Weights of a small autoregressive pixel model.
Data: trained on photos with spoken descriptions (Open Images, Localized Narratives), 101725 training examples, 15.0 epochs.
Rows from block 9 of a small autoregressive pixel model, named by matrix and row number. Rows with one number belong to one neuron. Each number is 128 + 24 x the weight over its row's rms, rounded and kept within 0 to 255. All counts start at 0.
After each neuron's rows are labels from the 100 images, of 14976, where the neuron reaches its highest value: "top examples" is what is common among them. Only what is clearly more common there than usual is listed. The data: photos with spoken descriptions (Open Images, Localized Narratives). In brackets: how many of the 100, against the usual share in percent.
# fc1: MLP up (model.blocks.9.mlp.fc1.weight, 1280x320), inputs 0-159
# fc2: MLP down (model.blocks.9.mlp.fc2.weight, 320x1280, transposed), outputs 0-159

fc1.500 [116 122  83  98  98  90 142 142 133 107 129 142 109 155 168 129 125 154 121 143 152 168 151 130 120 125 137 170 102 138 121 150 157 113 140 132 139  99 190 109  79 130 166 131 137 153 131 132 128 105 153 129 125  95 142 138 107 127 137 145 143 147 151 149 136  78 152 136  59 119 159 154 127 109 159 123 172 120 125 141 128  82 129 110 134 164 148 141 148 104 117 152 125 191 111 129 116 150 106 150  90 102 131 112 129 141 163 134 138 108 173 133 111  85 146 148 114 134 168  71 129 119 125 108 126 116  84 126 129 142 110  91 130 107 124 134 159 157 213 105 123 128 120 138 122 114 120 139 123 111 107 110 107 104 136 119 138 137 128 155]
fc2.500 [ 99 166 162  97 175 121 106 114 115  95 129 120 104 152 108 122 155 106 116 133 143 139  98 137 164 178 124 151 131 138 153 118 122 107  83  93  96 121  99  98 106 109 136 148 114 103 117 106 115 116 132 155  86 191 141  67 111 121 124 125 102  99  87 136 131 120  85 154 139 158  85 145 118 107 130 124 101 121 152  96 130 137 132  81 138 116 125 132 176 119 163 116 136  84 118 157 101 140 148 147 131 138 124 149 167 135 122  57 134 158 128 155  67 166 127 121 136 159 121 142 134  91 102 131  93 164 153 152 126 157 126 131 132 185 132  86 140 140 109 124  66 167 136 159  92 126 127 125 142 128 127 139 115 124 129 127 115  71 129 118]
top examples: text has "water" (25 vs 8.1)

fc1.160 [ 93 122 151  86 145  96 103 110 142 120 130 107 100 116 114 135 112 122 135 117 150 130 131 121 122 150 120 143 116 166 132 131 101  82  74 154 110 141 118 102 138 126  96 137 113 123  83 112 120 139 141  99 139 144 142  90 115 135 115 113 109 114 109 141 104 136 137 119 136 111  88 104 135 162 125  70  97 125 125 121 106 128 137 141 146 158 146 160 121  91 143 129 161 166  89 115 141 137  80 183 178 145 145 101 161 123 128 107  99 145 120 105 115  91 175 139 134 102 127  78 122  80 147 134 116 125 123 178 131 148 136 157 154 128 124 145 105 145 146 115 108 116  82 132 141 141 154 113  95 136 122 148 167 124 160 100 133 128 110 118]
fc2.160 [122 117 100 149 131 127 145 164 127 150 142 151 151 164 127 115 125 138 140 130 101  88 122 129  71  96 179  92 163  93 140 127 114 160 148  86 131 131 127 150 120 125 147 109 190 126 137 155 108 150 115 119 121 107 159 127  94 101 111 152 118 134 131 100 117 125 102 158 128 155 133 143 146  88  95 153 132 120  65 121 173 163 127 134 121 103 132 132 145 134 103 163  98 144 112 112 171 134 139 136 111 130 107 158 108 147 138 141 125 128 125 120 131 142 116 157 111 113 111 152 120 173 102 124 137 108 186 121 158 108  81 133  65  98 153 139 154 121 129 124  88 107 152  82 132 129 125 152 178 153 107  86 127 130  98 147  84 119 149 181]
top examples: text has "color" (31 vs 13.4)

fc1.681 [143 172 137 147 105 153 149 133 114 133 149 107 107 144 136 101 142 105 112 142 121 151 147  87 131 127 169  85 135 130 149 100 131 169 108 134 144  92 122 153  83 165 124 186 153 124 127  99 147 111 146  97 139 105  97  75 111 148 104 120 108 159 113 115 112 118 132 134 185 133 109 133 137 134 141 108 120 159 141 124 168  85 150 108 156 120 188 185 140 102 161 131 100 169 139  92 141 143  93 129 139 154  86 162 125 119 140 103 116 136 108 149 149 116 136 121 111  88  99 102 113 126 184 117 130 142 157 116 109  98 125 183 127 139 127 106  90 114 132 100 144  77 160 136 144  89 118 132 115 139 111  82 118 133 154  96 127 123 143 125]
fc2.681 [145 117 138 142 109  69 118 138 141  91 140 143 134 102 121 127 110 158 157 127 161  89 149 192 112 153  80 192 123 114 141 138 165 113 132 122  92 140 127 136 145 119 138 109 154 143 142 128 111 172 121 133 117 125 146 161 164 145 144 160 132 101 153 104 140 145 129 156 142 120 159 147 109 130  96 115 158 121 110  94  92 166 130 171 114 125 177 137  77 124 126  94 155  96 124 127 135 112 133 120 127 121 138 108  98 132 139 147 139 104 127 110 118 123 139 158 133 173 172 186 145  83  71 156 140  97 100 161 125 144 142  76 146 161 126 141 166 136 115 112 112 128 124 109 154 125 128 131 137 141 147 167 154 156 118 176 142  91 123 136]
top examples: text has "grass" (26 vs 10.2)

fc1.96 [111  75 127  80 131 112 157 143 128 141 135  99 118 165 137 112 139 170 171 169 158 120 109 122 111 131 157 133 123 136 166 121 116  77  95 112 123 173 137 154 146  97 152 141 149 151  99 112 111 139 108 136 120 105 121 127 122 126 134 115 135 143 142 137 106  74 103 118 132 151 117 136 124 136 115 133 124 119 103 116 152 123  94 137 152  71 125 126 132 144 128 151 134 139 137 129 128 114 162 152 108  97 156 107 110 138 139 165 123 113 151  86 138  84 130  82 111 107 156 105 154 103  82 120 138 152 105 146 136 147 163 136 142 144 126  98 157 146 159 142 106  61 115 111 111 150 119 124 159  79 135 107 168 142 102 188 131 150 117 147]
fc2.96 [137 165 113 154 130 122 102 116 154  61 115 118 118 162 147 147  88 125 112  97  90 114 110 150 132 153 119 129 174 146 162 102 124 146 142 101 184 127 122 179 120 136 123 156 111 175 153 111 135 114 113 132 154 192 134 105 120 132 108 126 133 119 122 132 119 119 158 118 126 112 122 100 174 151 137 172 117  80 142 155 138 128 108 131 128 117 107 120  85  98  94 120  68  95 159  99 138 137 108 103 134 149 129 123 131 131 104  98  95 110  87 127 118 153  83 152 130 141  89 111 130 119 132 145 134 191 106  94 156 103 139 165 116  95 120 158 132 108  84 116 119 147 134 124 129 155 127 125 140 164 109 127 116 115 157 139 112 204 123 142]
top examples: text has "sky" (53 vs 24.6)

fc1.487 [113 135  74 151 139 133 140 122 143 117 142 145 123 129  80 154 138 101 155 171 124 133 135  63 131 104 106  95 129 156 109 116 146 135 146 137 131 175 127 114 128 133 136 119  88 149  85 150 135 106 123 122  76  93 145 125 153  96 134 134 153 157 109 140 114  93 110 110 124 150 112 161 102 134 138 123 149 150 120 136 121 112 111 113  76 129 132 154 144 136 157 112 103 170 129 138  93 136  95 155 169 114  96 118 147 117 104 172 175 158 108 153 138 151 109 114 148 133 146 122 145 132 121 126 125  87  97 160 131 141 170  60 100 119  96 157 107 111 169 108 129 165 125 101 121 117 129 103  81 108 125 117 126 119 155 114  95 136 182 162]
fc2.487 [113 143 147 109 113  86 127 145 107 119 121 139 107 133 164 125 147  86 154 143 117 125 121 163 102 141 120  89 172 120 147 128  99 116 117 166  79 148 151 128 125 109 181 137 132 119 135 139 119 140 189  94 130 117 121 128  90 136  99 161 118 121 121 157 131 123 160 101 145 146 150  81 117 129 133 107 135 129 109 165  93 134 155 182 129 128 110 120 150 142  95 131 159  27 136 130  85 144 152 120 159 121 139 104 111  89  99 119 120 120 113 135 104 123 142 120 137 132 102 174  84 121 146 151 158 188 119 139  73 111 153 160 153 143 157 139 143 126 124 130 122 109 116 126 131 119 134 187  95 133 111 141 122 174 117  86 123 155  86 152]
top examples: text has "white" (32 vs 12.1)

fc1.651 [ 97 135 111 123  68 138 129 157 175 137 140 107 136  96 125 139 129 150 162 135 140 126 131 158 139  76 116 109 127 156 102 190  92 111 114 103 115 170 107 176 139 156 161 130 131  93 117 158 113 144 149 132 128 108 126 116 186 131  77 119 150  82 154 143 145 136 126 142 116 156 118 100 106 132  95 108 121 128 103 136 178 106 106 136 156 106 122 100 128 161 124 132 136 136 109 125 121 135 133 114 107 100 157 111 109 146 161 164  87 136  90  96 107 125 148 177 183 136 115 114  94 103 109 109 142 138 115 158 148 131 155 144 108 161  98 134  96  88 127 189 123 142 114 186  71 125  96 107 150 105 133 123 144 122  89 134 150 132  98 131]
fc2.651 [129 133 136 140 108 139 122 111 111 139 137  83 137 150 129 133 134 101 111 140  78 103 129 107 133  94 151  97 108 218 170 141 127 127 126 118 130 113 167 144 150 132 111  91 122 131 126 137 141 102 127 100 185  88 136 139  75 133 120 165 128 162 141 127 144 117 168 103 173  89 149 122 123 131 146 123  70 106 124 112 130 139 102 141 173 123 164 138 154 148 105 142 116 137 119  93 108 121  84 161 126  75 102  95 156 131 104 126 119  83  95 123 186 116 118 126 103 118 157 174 123 133 113 125 134 134 166 102 163 153 109 116 146  83 140 118 104 140  93 115 102  94 118 106 135  99 116 118 156 134 118 173 138 131 154 150 148  98 122 111]
top examples: text has "sky" (54 vs 24.6); text has "bottom" (27 vs 10.1)

fc1.446 [159 150 128 109 101 141 145 123  83 152 137 107  94 111 131 103 103 113 160 121 103 131 121  93 160 125 148  92 133  96 154 171 133 161 105 111 138 160 160 108 119 116 142  92 118 124 148 128 140 123 138 119  96 113 146 126 103 156 121 107 116 135 136 135 133 142 159 131 129 133 151 122 170  94 145  86 142 118 128 122 152 119 141 140 140 144 124 139 118 137  94 165 132 104 151 100 178 142 133 164 150 155 103 115  87 140 127  95 147 127  86 119 103 126 102  84 133 129 127 142 122 113 158 129 160 122 102 182 144 116 171 169 168 122 133  95 133 115 146 130 106 125 116  81 116  89 117 101 169 178  90 181  96 114 177  99 134 138 144 114]
fc2.446 [153 128 163 143 157 129 151 149 100 139  73 129 134 133 135 137 105 105 118 155 127 141 152 180 105 153  93 160 128 115 102  78 143 119 140 142  89 106 109 117  98 173 151 110 106 141  93 147 123 145 104 136 156  96 126 135 116 128 142 132 131 141 146 128 141 159 140 138  76 162 154 122 151  86 102 149 165 124 132 108 112 139 112 124 118  84 176 145 119 119 116  82 122 124 128 135  98 148 156 110 148 105 138 123 116 135 128 140 101 155 165 124 124  91 153 155 138 146 166 119 130 123 113 134 186 103 167  97  90 156 162  98 162 119 111 137 149 124 123  99 127 118 127 163 125 128 112  90 139 121 132 104 160 117  74 158 104 145  95 131]
top examples: text has "sky" (53 vs 24.6); text has "water" (27 vs 8.1)

fc1.400 [102 157 159 131 182 130 115  69 124 131 159  70 139 120 121 124 140 138  98  91 128 104 107 145 136 127  78 145 104 130 130 142 152 156 115  69 142 149 136  96 136 125 109 156 170 105 107 134 101 152 132 146 112 176 110 124 103 143 129 137 147  79 140 146 138 133 134 136  70  87 107 151 161 107  92  95  77 103 142 128 101 136  96 139 139 140 131 114 121 149 149 133 170 134 131 151  77 125 164 172 103 141 137 136 150 118 135 102 150 125 109 149 116 111 160 148 107 171 135 129 124 135 117 143 133 125  93  97 164 192  96 122 139  88 145 124 153 124 123 120 117  97 136 137 115 126 153 102 136 101  99 143 115  94 121  92 145 108 153 125]
fc2.400 [142 104 111 122  92 163 124 141  95 129  96 154 119 131 100 127 127 126 107 129 149 151 163 129 147 131 141 158 127 138 148 116 135 142 138 156 133 141 115 127 128 152 153 123 107 125 156 135 150 152 110 150 124 114 169 129 156 124 136 134 157 123 130  98 114 152 143 166 165 146 120 164  97 164 110 141 147 124 146 153 135 109 142 132 138 138 117 101 144 128  67 137  74 173  97 104 164 106 105 122 139 114 143  92 116 175 170 131  96 142 115 134 146 170 111 116 141 129 155 110 137 111  97 150 101 104 120 123 135 106 124 130  93 143  97 141 100 150  86 131  93 135 101 150 133 144 112 120 107 146  98 105 160 138 157 126 144 131 103 142]
top examples: text has "water" (26 vs 8.1)

fc1.85 [157 136 120 132  87 119  93 137 111 112 133 105 130 104 108 109 142 127 115 175 115 125  96 133 133 131 137 116 113 124 116 147 118 136 167 116 139 176 111 142 138 112 156 166 132 166 124  96 117 156 124 116 164 163 112 128 139 143 121 116  77  79 127 160 129 132 145 113  96 136 155 124  91 130 136 117 117 111  82 122 132 191 130 164 125 126  75 162 121 121 123 143 126  88  91 114 127 127  97 147 150 128 103 123  97 139 149 101  92 132 104 130 169 112 138 135  99 143 136 110 106 116 112 139 140 144 135 143  82 145 159 129 117 136 125  98 152 156 120 156 126 101 100 125  88 151 157 139 158 157 100 116 159 116 113 141 127  84 113 128]
fc2.85 [104 143 124 180 199 110  65  82 121 130  86 112 150 132 139 137 132 110 123 107  95 118 133 112 135  69 115 127 141 140  74  68 126 144 106 127 143 121 125 166 151 112 150 106 135  87 134 158 139 115 131 120 112 173 114  93 109 136 107 124 134  81 134 141 126 132 157 141 129 194 140 126 137 117 119 142 139  78 168 130 138 149 137 146 146 132 109 129 140 140 141 165 130 117 119 119 153 128 123 127 146 121 120 112 125 135 132 122 186 129 139 149 126  95 132 131 142 126 122 146 123 120 145 119 144 138 124 115  81 152 135 144 151 145 104 163 137  70 122 100 114 130 118 143 121 128 126 107 109 115  97 126  79 127 154  92 116 127 135 101]
top examples: text has "sky" (57 vs 24.6)

fc1.165 [124 140 107 175 128  83 139 118 119 104  86 145 184  87 117 129 188 139 116 116 171 166  95 166 129 125 132 155  83 131 133 134 150 161 130 159 128 146 143 131 122 115 147 158 113 162 128 108 163  69 125 178 135 126 124 106 112  91 127 107 122 121  80 126 101 135 103 146 144 141 133 122  75 111 140 128 101 143 112 157  92 116 142 145  94 139 131 146 132 122 134 142 146 130 111 126 136 100 129 101 103 119 123 158 122 112 124 107 118 150 148 168 115 100 134 112 131 132 151 163 112 105 143 167  97 131 149 159 179 115 151 144  99 130 130 173 151 154 181 113 114 141 130 133 122 117 130 114  90 132 110 131 119 165 103 130 129 139 118 136]
fc2.165 [151 127 146 122 123  92 124 131 134 107 151 179 132  85 155 136  86  83 108 126 139 166 107 167 172 146 121 135  89 113 131  97 111  79 136 106 116 150 201 152  82 190 133 114 128 141 159 120 156 127 138  91  98 132 129 140 135 112 129 103 153 171 123 144 116 131 141 128 115 164 117 124 133 170 117 148 156  95 152 138 162 177 169 103 127 172 140 121 126  80 123  85 114 121 149 128 105 114 147 152  93 141 154  75 155 124 131 115 149 141 118 137  88 134 120 129  91  85  89  88 126 142 122 108 146 138 145 111 106 102 143 167 147 130 124 138 166 163 129 112 113 113 124 114 149 170  99 121 134 160 114 136  63 136 120 133 159 129 148 154]
top examples: text has "water" (26 vs 8.1)

fc1.215 [108  97 188 108 104 141 182 132 119 155 121 101 144 111 143 169 182 158 119 140 108 100 122 142 158 136 151 148 111 168 161 177 123 150 114 132 158  77 132 141 142 118 149 137  93 118 109 144 155 150 141 161 165 144 103 125 160 141 138  94 130  58 118 144 128  68 106 150 132 157 127  79 111 122 123 141 160 132 150 115 154 110 162  70 114 113 120 135 125 118 118 131 136  79 162 143 128 136  96 154 121 129 115 138 125 162 127 176 162 164 118 133 115 111 108 139 168 107 106 122  67 119 137 103 117 147 105 167 155 130 129 150 117 138 117 130  65 135 144 129 113 133 112 103 113 101 117 131 102 134  85  85 166 139 115 126 125  90 164 143]
fc2.215 [116 152  99 176 178  85 141 136 114 119 108 144 153  92  70 126 103 135 144  88 126 123 120 139 139 136 154 121 110 149 119 104 115 126 129 134 154 124 166 104 111 104 123 112 180 117 122 157  65 126 125  98 115 151 135 127 120  83 105 126  79 159 128 151  86 137 122 127 134 109 128 146 100 137 118 111 152 140 116 106 109 100 144 142  99 134 103 117 141 165 133 196 125 127 139 173 151 104 101 123 130 142 118 144 103 121 103 149  86 136  91 116 116 111 134 118 119 120  86 132 133  98 108 155 137 122 108 111 129 109 113 112 173 120 118 141 160 182  96 130 116 104 123 146 165 181 123 193 130 161 113 133 106 105 164 134 158 127 142 132]
top examples: text has "sky" (52 vs 24.6); text has "water" (25 vs 8.1)

fc1.40 [119 134 133 109 125 123 169 108 127 119 120 110 137 137  91 130 142 137 148 189 123 132 133 131 136 175 117 152 119 126 126 121 128 146 127 151 146 156 150 121 134 136 152 121 123 169 101  80 118 156 157 158 100 134  50 100 172  92 161 133 148  95 114 144 105 145 120 147 151 134 111 146  75 151 112  94  93 127 142 127 112 136 142 106  95 130 127 142 150 101 141 115 136 134 167 103 155  76 140 122 126 132 117 107 146 175 165 141 113 146 148 101  97 109 117 155  93  97 123  77 119  99 131 160 176 144 139 154 142 116 114  94  90 107 102 118 139 118 102 165 112 131 144 115 152 114 118 145 109 131  99 111 122 153 105 144 150 158 143 145]
fc2.40 [147 113  96 158 127 153 100 181 142 146 184  90 154 127 150 134 103 145 111 134  92 134 122 111 130 110 129 122 125 128 120 111 145 147 138 113 138 121 105 102 103 141 128 130 126 121 119 116 117 136  84 117 128 130 137 148 144 133  54 161 112 125 107 125 125 107 106 116 110 105 102 143 123 140 146 120 119 115 152 165 150 116 154 159 137 110 117 108 185 141  80 118 135 129 111 145 124 126 139 121 112 108 133 147  99 146 118 144  98 147 121 142 118 160 107 145 141 179 142 124 160 130 134 141 125 150 165  88 122 137 138 112 141 119 121 146 111 130 115 114 135 136 116 179  62 111 166 101 116 113 161 158 125 147 137 105 135  77 126  31]
top examples: text has "text" (33 vs 6.5)

fc1.523 [118 123 141 145 152 146 101 126 107 126 119 131 116 134 150 184 111 135 141  66 152 184 143 136 131 119 164 131  85  97 153 122 140 145 144 125 104 135 116 113 200 137  85 110 154  85 147  96  93 132 105 125 127  93 143  87 169  58 133 108 123 116 107 115  96 161 109 149 179 183 129 136 111 117  97 133 147 119 152 145 159 130 149 133  88 117 104 122 128 134 112 144 137 131 110 116 107 102 136 115 127 132 134 146 185 159 135 171 104 132 140 116 147  78 137 154  91 133 110 146 167 136 140 110  96 119 127 154 109 176 128 131 121 141 122 166 129 130 131 155 151 151 127  90 126 149  88 106 160 135 157 141 149 128  76 131 153 172 107 119]
fc2.523 [160 110 133 118 110 134 148 120 138 132 113  64 159 153 128  97 157 147 102 189  99  86 164 122 134  84  96 127 141 141 108 125  87 151 130 135  97 165 144 136  78 137 129 145 108 161 102 155 202 119 128 107 151 173 120 136 102 147 117 132 132 143 152 121 151 112  75 129 106 109 160 132  98 140 113 146 131 149  91 135  98 142 109 120 168 148 130 104 125 128 130  78 118 184 114 137 136 129 133 112 150 128 133 155  60 147 124  91 135 125 127 136 156 145 119 140 125 130 152 126 109 146 121 116 145 135 129 122 167  92 138 116 136  99 150  85 109  91 112 122 102 116 126 161 147 121 173 128 105 102 136 133 101 117 159 120  82 117 168 142]
top examples: text has "sky" (54 vs 24.6)

fc1.302 [161 112  96  98  88 124 102 133  90 138 137 143 103 145 137 131  95  93  97 129 115 107 117 134 130 148 143 136 121 117  87 150 106 137  92 137 119 103 103  92  98 140 105 120  99 147 123 116  84 155 179 126 109 145 183 152 150 178 133 118 137 180 138 139 106 129 127 161  97 144  84 150 144 141 132 107 148 155 122 120 144 110 109  59 108  78 133 133 163 177 130 121 145 179 138 173 123 177 112 165 103 104 140 113  98 130 144 124 109 111 113  82 121 102  93 127 196 155 109 123 137 152 146 139 121 121 120 133  87 117 160 134 123 107 126 110 149 126 118  98 103 144 152 144 140 147 141 110 130 139 125  98 139 119 203 124 128 154 146 135]
fc2.302 [126 109 133 153 136 141  87 111  98 135 181 155 115 106 169 119 137 104  93 127 159  80 108 130 108 139 126 107  93 153 137 119 136  83  95 105 133 119 122 129 156 128 153  82 129  93 161 104 144 134 132 138 114  94 136 184 135 179 146 103 133 147 152 124 161 133 132 140 151 185  95  67 117 152 162 166 159 121 138 136 175 140 108 146  98 123  93 121 121 122 137 152 123 161 125 139  72 151 123 117 133 148 137 160 119 142 133 136  82 100 128 133 119 160 115 127 140 207 130 123 122 135 110 121 116 108 164  97 130 139 147 124 112 133 147 111 121 147 141 120 122 100 152 148 158 132 146 113 142 139 130 139  98 142 130 127 105 114 123 102]
top examples: text has "white" (32 vs 12.1); text has "black" (28 vs 9.5)

fc1.51 [132 131 153 142  94  94 129 104 193 119 119 104 102 104 156 103  96 137 119 129 160 133 155  97 134  68 137 124  87 131  75 137  98 108 112 118 154 182 119 135 144 186 107 165 131 126 121 153 159  88 129 168 157 126 125 107  71 148 102 163 120 179 127 135 149 124 110 105 121 132 104 108 133 124 140 122 136 140 165 159 124 131 156 133 169 120 135 158 126 109  83 119 153 144  92 112 156 105 112 167 102  71  97 133 171  99 117 158 138 154 144 126 139 105  84 118 150 141 148 149 152 131 159 122 146  96 141 159 104  84 143 117 139  92 156 133 101 114 155  95 107 114 141 128 126 127 110 155 111 129 126 164 151 113 151 127 128  89 122 181]
fc2.51 [ 91 146 113 111  67 142 113 142  88 164 141 139 121 150  99 138 123 134 176 157 110 128 114 116  98 168 120 115 138 125 175 103 145 116 110 152 108  97  99 139 124 115 133 129 155 125 134 125 133 139 143 162  96 136 118 140 179 138 186 130 151  91 163 125 163 128 100  98 114 141 125 125 101  97 129 160 146 129 126  87 150 166 109 163 110 158 100 123 106 110 193 128 159 119 112 146 153 104 168 145 142 117  99 165  91  97 103 134 122 137 141 125 139 138 128 139  84 108 111 117 159 138 167 121 129 183 128 140 118 145 103 102 115 140 154 141 120 151 101 125 156  80 143 148 146 103 152 144  87 113 113 134 110 144 117 111 113 120 124 124]
top examples: text has "water" (25 vs 8.1)

fc1.511 [129 113 142  96 124  84 106 114 134 119 114  96  95 102 133 106 131 181  82 110 151 156 104 115 101  89 173 149 109 122 158 122 158 127 152 139 145 139 156  99 130 125 115 125 109 108 117 129 128 114 194 124 141 125 170 139 127 141 103  90 168 161  91 133 151 118 119 116 113 145 127 137 126 136  76 105  97 110 119 128 114 163 130 102 129 102  89 135 110 159 122 129 166 120 112 140 114 131 104 123 109 116  98 144 111 111 173 141 135 141 143 121 148 115 123 114 123 177 143 147 131 117 119 133 208 140 115 129 166 135 150 145 137 138  96 159 158 124  91 134 118  94 143 133 130 176 141  73 114 113 159 164 155  79 122 103 141  99 147 106]
fc2.511 [143 136 142 160 112 125 175 116 157 132 136 118 162 138 101 127 129 118 148 130 144  80 155 152 146 170 101 123 153 157  59 102  93 131 125 132 132 183 109 144 118 124 159 137 100 145 129  99 114  99 103 142 153 137 112 161 143 100 153 120 136  99  84 128  97 118 132 130 134  85 121 136 177 163 137 134 138 171 128 112 111 118 142 134 130 144 108 134 125  78  97 135 112  99 115  97 139 112 118  85 149 146 136 159 108 107  97 145 169 125 125 137 141 139 136 130 151 112 124  92  81 150 159 103 108 125 162  97 132 156 161 130 139 124 121 105 145 137 137 144 116 148 127 130 123  79 169 142  63 144 152 114  99 129 108 154 131 103 137 130]
top examples: text has "grass" (28 vs 10.2)

fc1.585 [179 115 119  90 137 125 147 139 159 116 111 139  94 168 118 153 116 129 107 101 140 102 172  92 117  84 149  98 119 150  89 137 108  94 121 137 127 101 131 103 155 163 156 170 139 135  88 133 123 120 140 149 136 105 164 190 158 147 115 109 110 152 125  95 122 135 141 154 150 168 108  93 151 121 120 138 128 143 144 110 163  94  99 135 103 143 164 135 127 106 129  98  91 172  92 118 134 109 117 145 168  58 150 149 127 107 152 140 150  72 137 148 136  99 133 146 153  89 129 131 144  99 113 110 134 136 147 188 141  97 140 110  95 124 111 159 122 145 112 147 164 135 104 126 141 132  87 127 169 117 153 150 154  99 153 128 121 135 167  93]
fc2.585 [111 115 108 102 148  75  90 169 126 121 137 136 149  54 129 124 137 176  72  88 114 138 120 183 103 131  92 162 156 108 135 104 143 121 124 109 163 180 141 166 116  93  96 165 121  98 149  86 120 169 159 168 129 134 123  75 130 119 127 129 122  87 103 143  68 145 108 137 108 100 177 150 106 125 112 138 158 116  83 136 144 137  93 107 125 153 146  84  96 147 156 141 123 122 142 144 127  95 109 136 141 135 125 127 102 174 118 120 104 142 122 139 130 133 141 132 159 109  99 101 137 139 129 114 109  92 119 157 164 123  47 169 112 129 114 120 110 142 175  92  73 132 127 118 123 101 161 152 139 118 135  77 110 153 123 147 144  91 118 124]
top examples: text has "sky" (62 vs 24.6); text has "building" (25 vs 8.7)

fc1.723 [148 130 149  82 144 161 122  95 133 130 113 118 137 107 113 124 138 131 120  93 123 112 146 134 146 107 141 144 124 155 120 131 129 145 136 103 141 139 124 144 150 136 126 139 123  99 169 138 120 116 111 144 128 112 107 102 147 116  96 120  92 125 139 134 178 166 200 137 161 103 161 110 145 100 150 129 130 132 118 145 129 170 135 141 168 131  92 106 123 122 144  79 136 152 113 118  78 110 124 147  88 192 107 154 145 139 171 158 128 126 160 138 121 115 142 156 144 146 103 148 147 135 162 140 108 175 143 108 113 170 131  78 115 142 135 145 142 135 115 116 112 180 102  92 125 126 112  80 143 139 126  63 136 121 139 181 157 111  97 167]
fc2.723 [116 122  97 209 161 113 109 115 140 115 159 165 160 112 128 126 135 120 128 122 135 157 109 129 135 117 138 107 129 158 156 120 129 133 116 138 180 114 151 121  78  70 122 126 121 153 111 106 133 151 117 137 153 156 159 119 127 110 125 141 133 106 109 133  63 125 101 139  99 149  78 137 110 171  91 125 107 101 111 163 159 117 142  98  76 142 138 187 119 178  75 116 112 115 145 157 119 109 168 112 128  99 105 121 104 102 120 104 106 153 170 125 161 130 127 105 133 139 166 109 117 109 146 110 108 124 138  95 134 101 111 167 151 127 123 130 127 130 124 104 160 133 155 125 120 111 134 151 145 140 147 140 147 150 119 121  76 178 106 136]
top examples: text has "black" (42 vs 9.5); text has "white" (37 vs 12.1)

fc1.402 [140 124 167 127 154 130 107 117 170 152 167 168 162 138 120 132 137 139 132  94 101 135 159 106 129 137 120 169 128 119 141 156  70 101 115 133 151 144 117 145 108 115 145 144 105 135 146 119 116  99 150 159 140 137 153  92 136 150  79 148 137 117 135 137 150  96 151 136 122 112 114 107 144 133 104 131 151 117 150 115 183 100 137 166 119  98 105 127 117 196 136 119 120 141 135 138 119 112 134 129 127 111 123 134 127  96 105  81 122 107 103 139 164 107 125 125 121 110 125 126 139 146  93 125 136 102 156 127 126 148 119  91 121 150 132 143 118 167  88 182 107 106 133 136 127 101 115 141 112 138 145 204 157 124 117 105 147 101 106 117]
fc2.402 [141 155  80 103  83  97  95 154 103 115 132 109 163  93 103 129 151 143  94 138 138 121 118 139 134 131 142 122  87 144 153 125 117  84 128 148 106 113 130 146 146 123 121 110 150 126 152 119 151 106 131 126 133 135 120 113 136  88 174 104 108 153 172 121 118 138 147 108 173 161 100 135 142 109 143 166 131 143  95 131  79 131 112 137 155 149 117 122 123  87 146 147 181  96 129 143 122 131 125 126 148 133 116 137 130 118 152 121 132 131 144 118 109 129 116 125  95 107 146 110 143 179 157 129 139 140 134 134 130  59 124 157  97 121 174 156 119  86 143 129 153 108 130  91 135 129 117  90 182 137 124 111 122 145 127 136 161 160 127 113]
top examples: text has "color" (31 vs 13.4)

fc1.100 [131  59 126 109 115 107 122 149 162 134 126 138  95 166 152 118 185 163 130 145 146 137 126 101 181 108 150  93 123 109 121 134 113 153 114  90 155 157 114 136 161  90 130 152  96 123 133 142 116 173 141 143 159 109  71 159 117 166  87 133 108 162 130 176 145 146 118 187 131 122 125 114  96  91 139 122 151 148 119 116  98 126 126 127 175 110 113 162 118 145 123 119 137 144 130 100 124 124  87 161 134 115 113 120 110 151 112 136 106 181 133 145 127 164  98 106 130  91 133  82 131 117 144 181 146 122  93 123 140 133 124 169 106 104 130 154 113 109  89 127 130  99 159 126 129  99 151 154 131 122 125 136 138 128 153 106 150  60 108 106]
fc2.100 [103 164 121 133 124 116 126  84  90  85 153 131 156 103 130 118  66 145 131 167 177  88 131 116 122 185 115 148  57 142 110 128 131 129 144 128  88 126 142 140 103 135 124 124 141 152  86 124 123 105 129 120 117 104 151 111 162 109 155 140 115 142 102 127 151 138 121  80 164 154 151  97 141 130 110 158 154 147 154 108 127 114 128 150 112 169 148 150  70 141 136 131 167 124 114  96 172  96 163 138 123 115 125 132  94 100 135 127 124 127 103 113 173 117 111 130 106 152 134 131 127  95 154 134 104 153 115 146 115  74 115 110 140 127 135 137 134 143 148 123 112 149 103 118 150 121 119 158 160  96 104 160 116 108 134 140 101 137 168 148]
top examples: text has "text" (26 vs 6.5)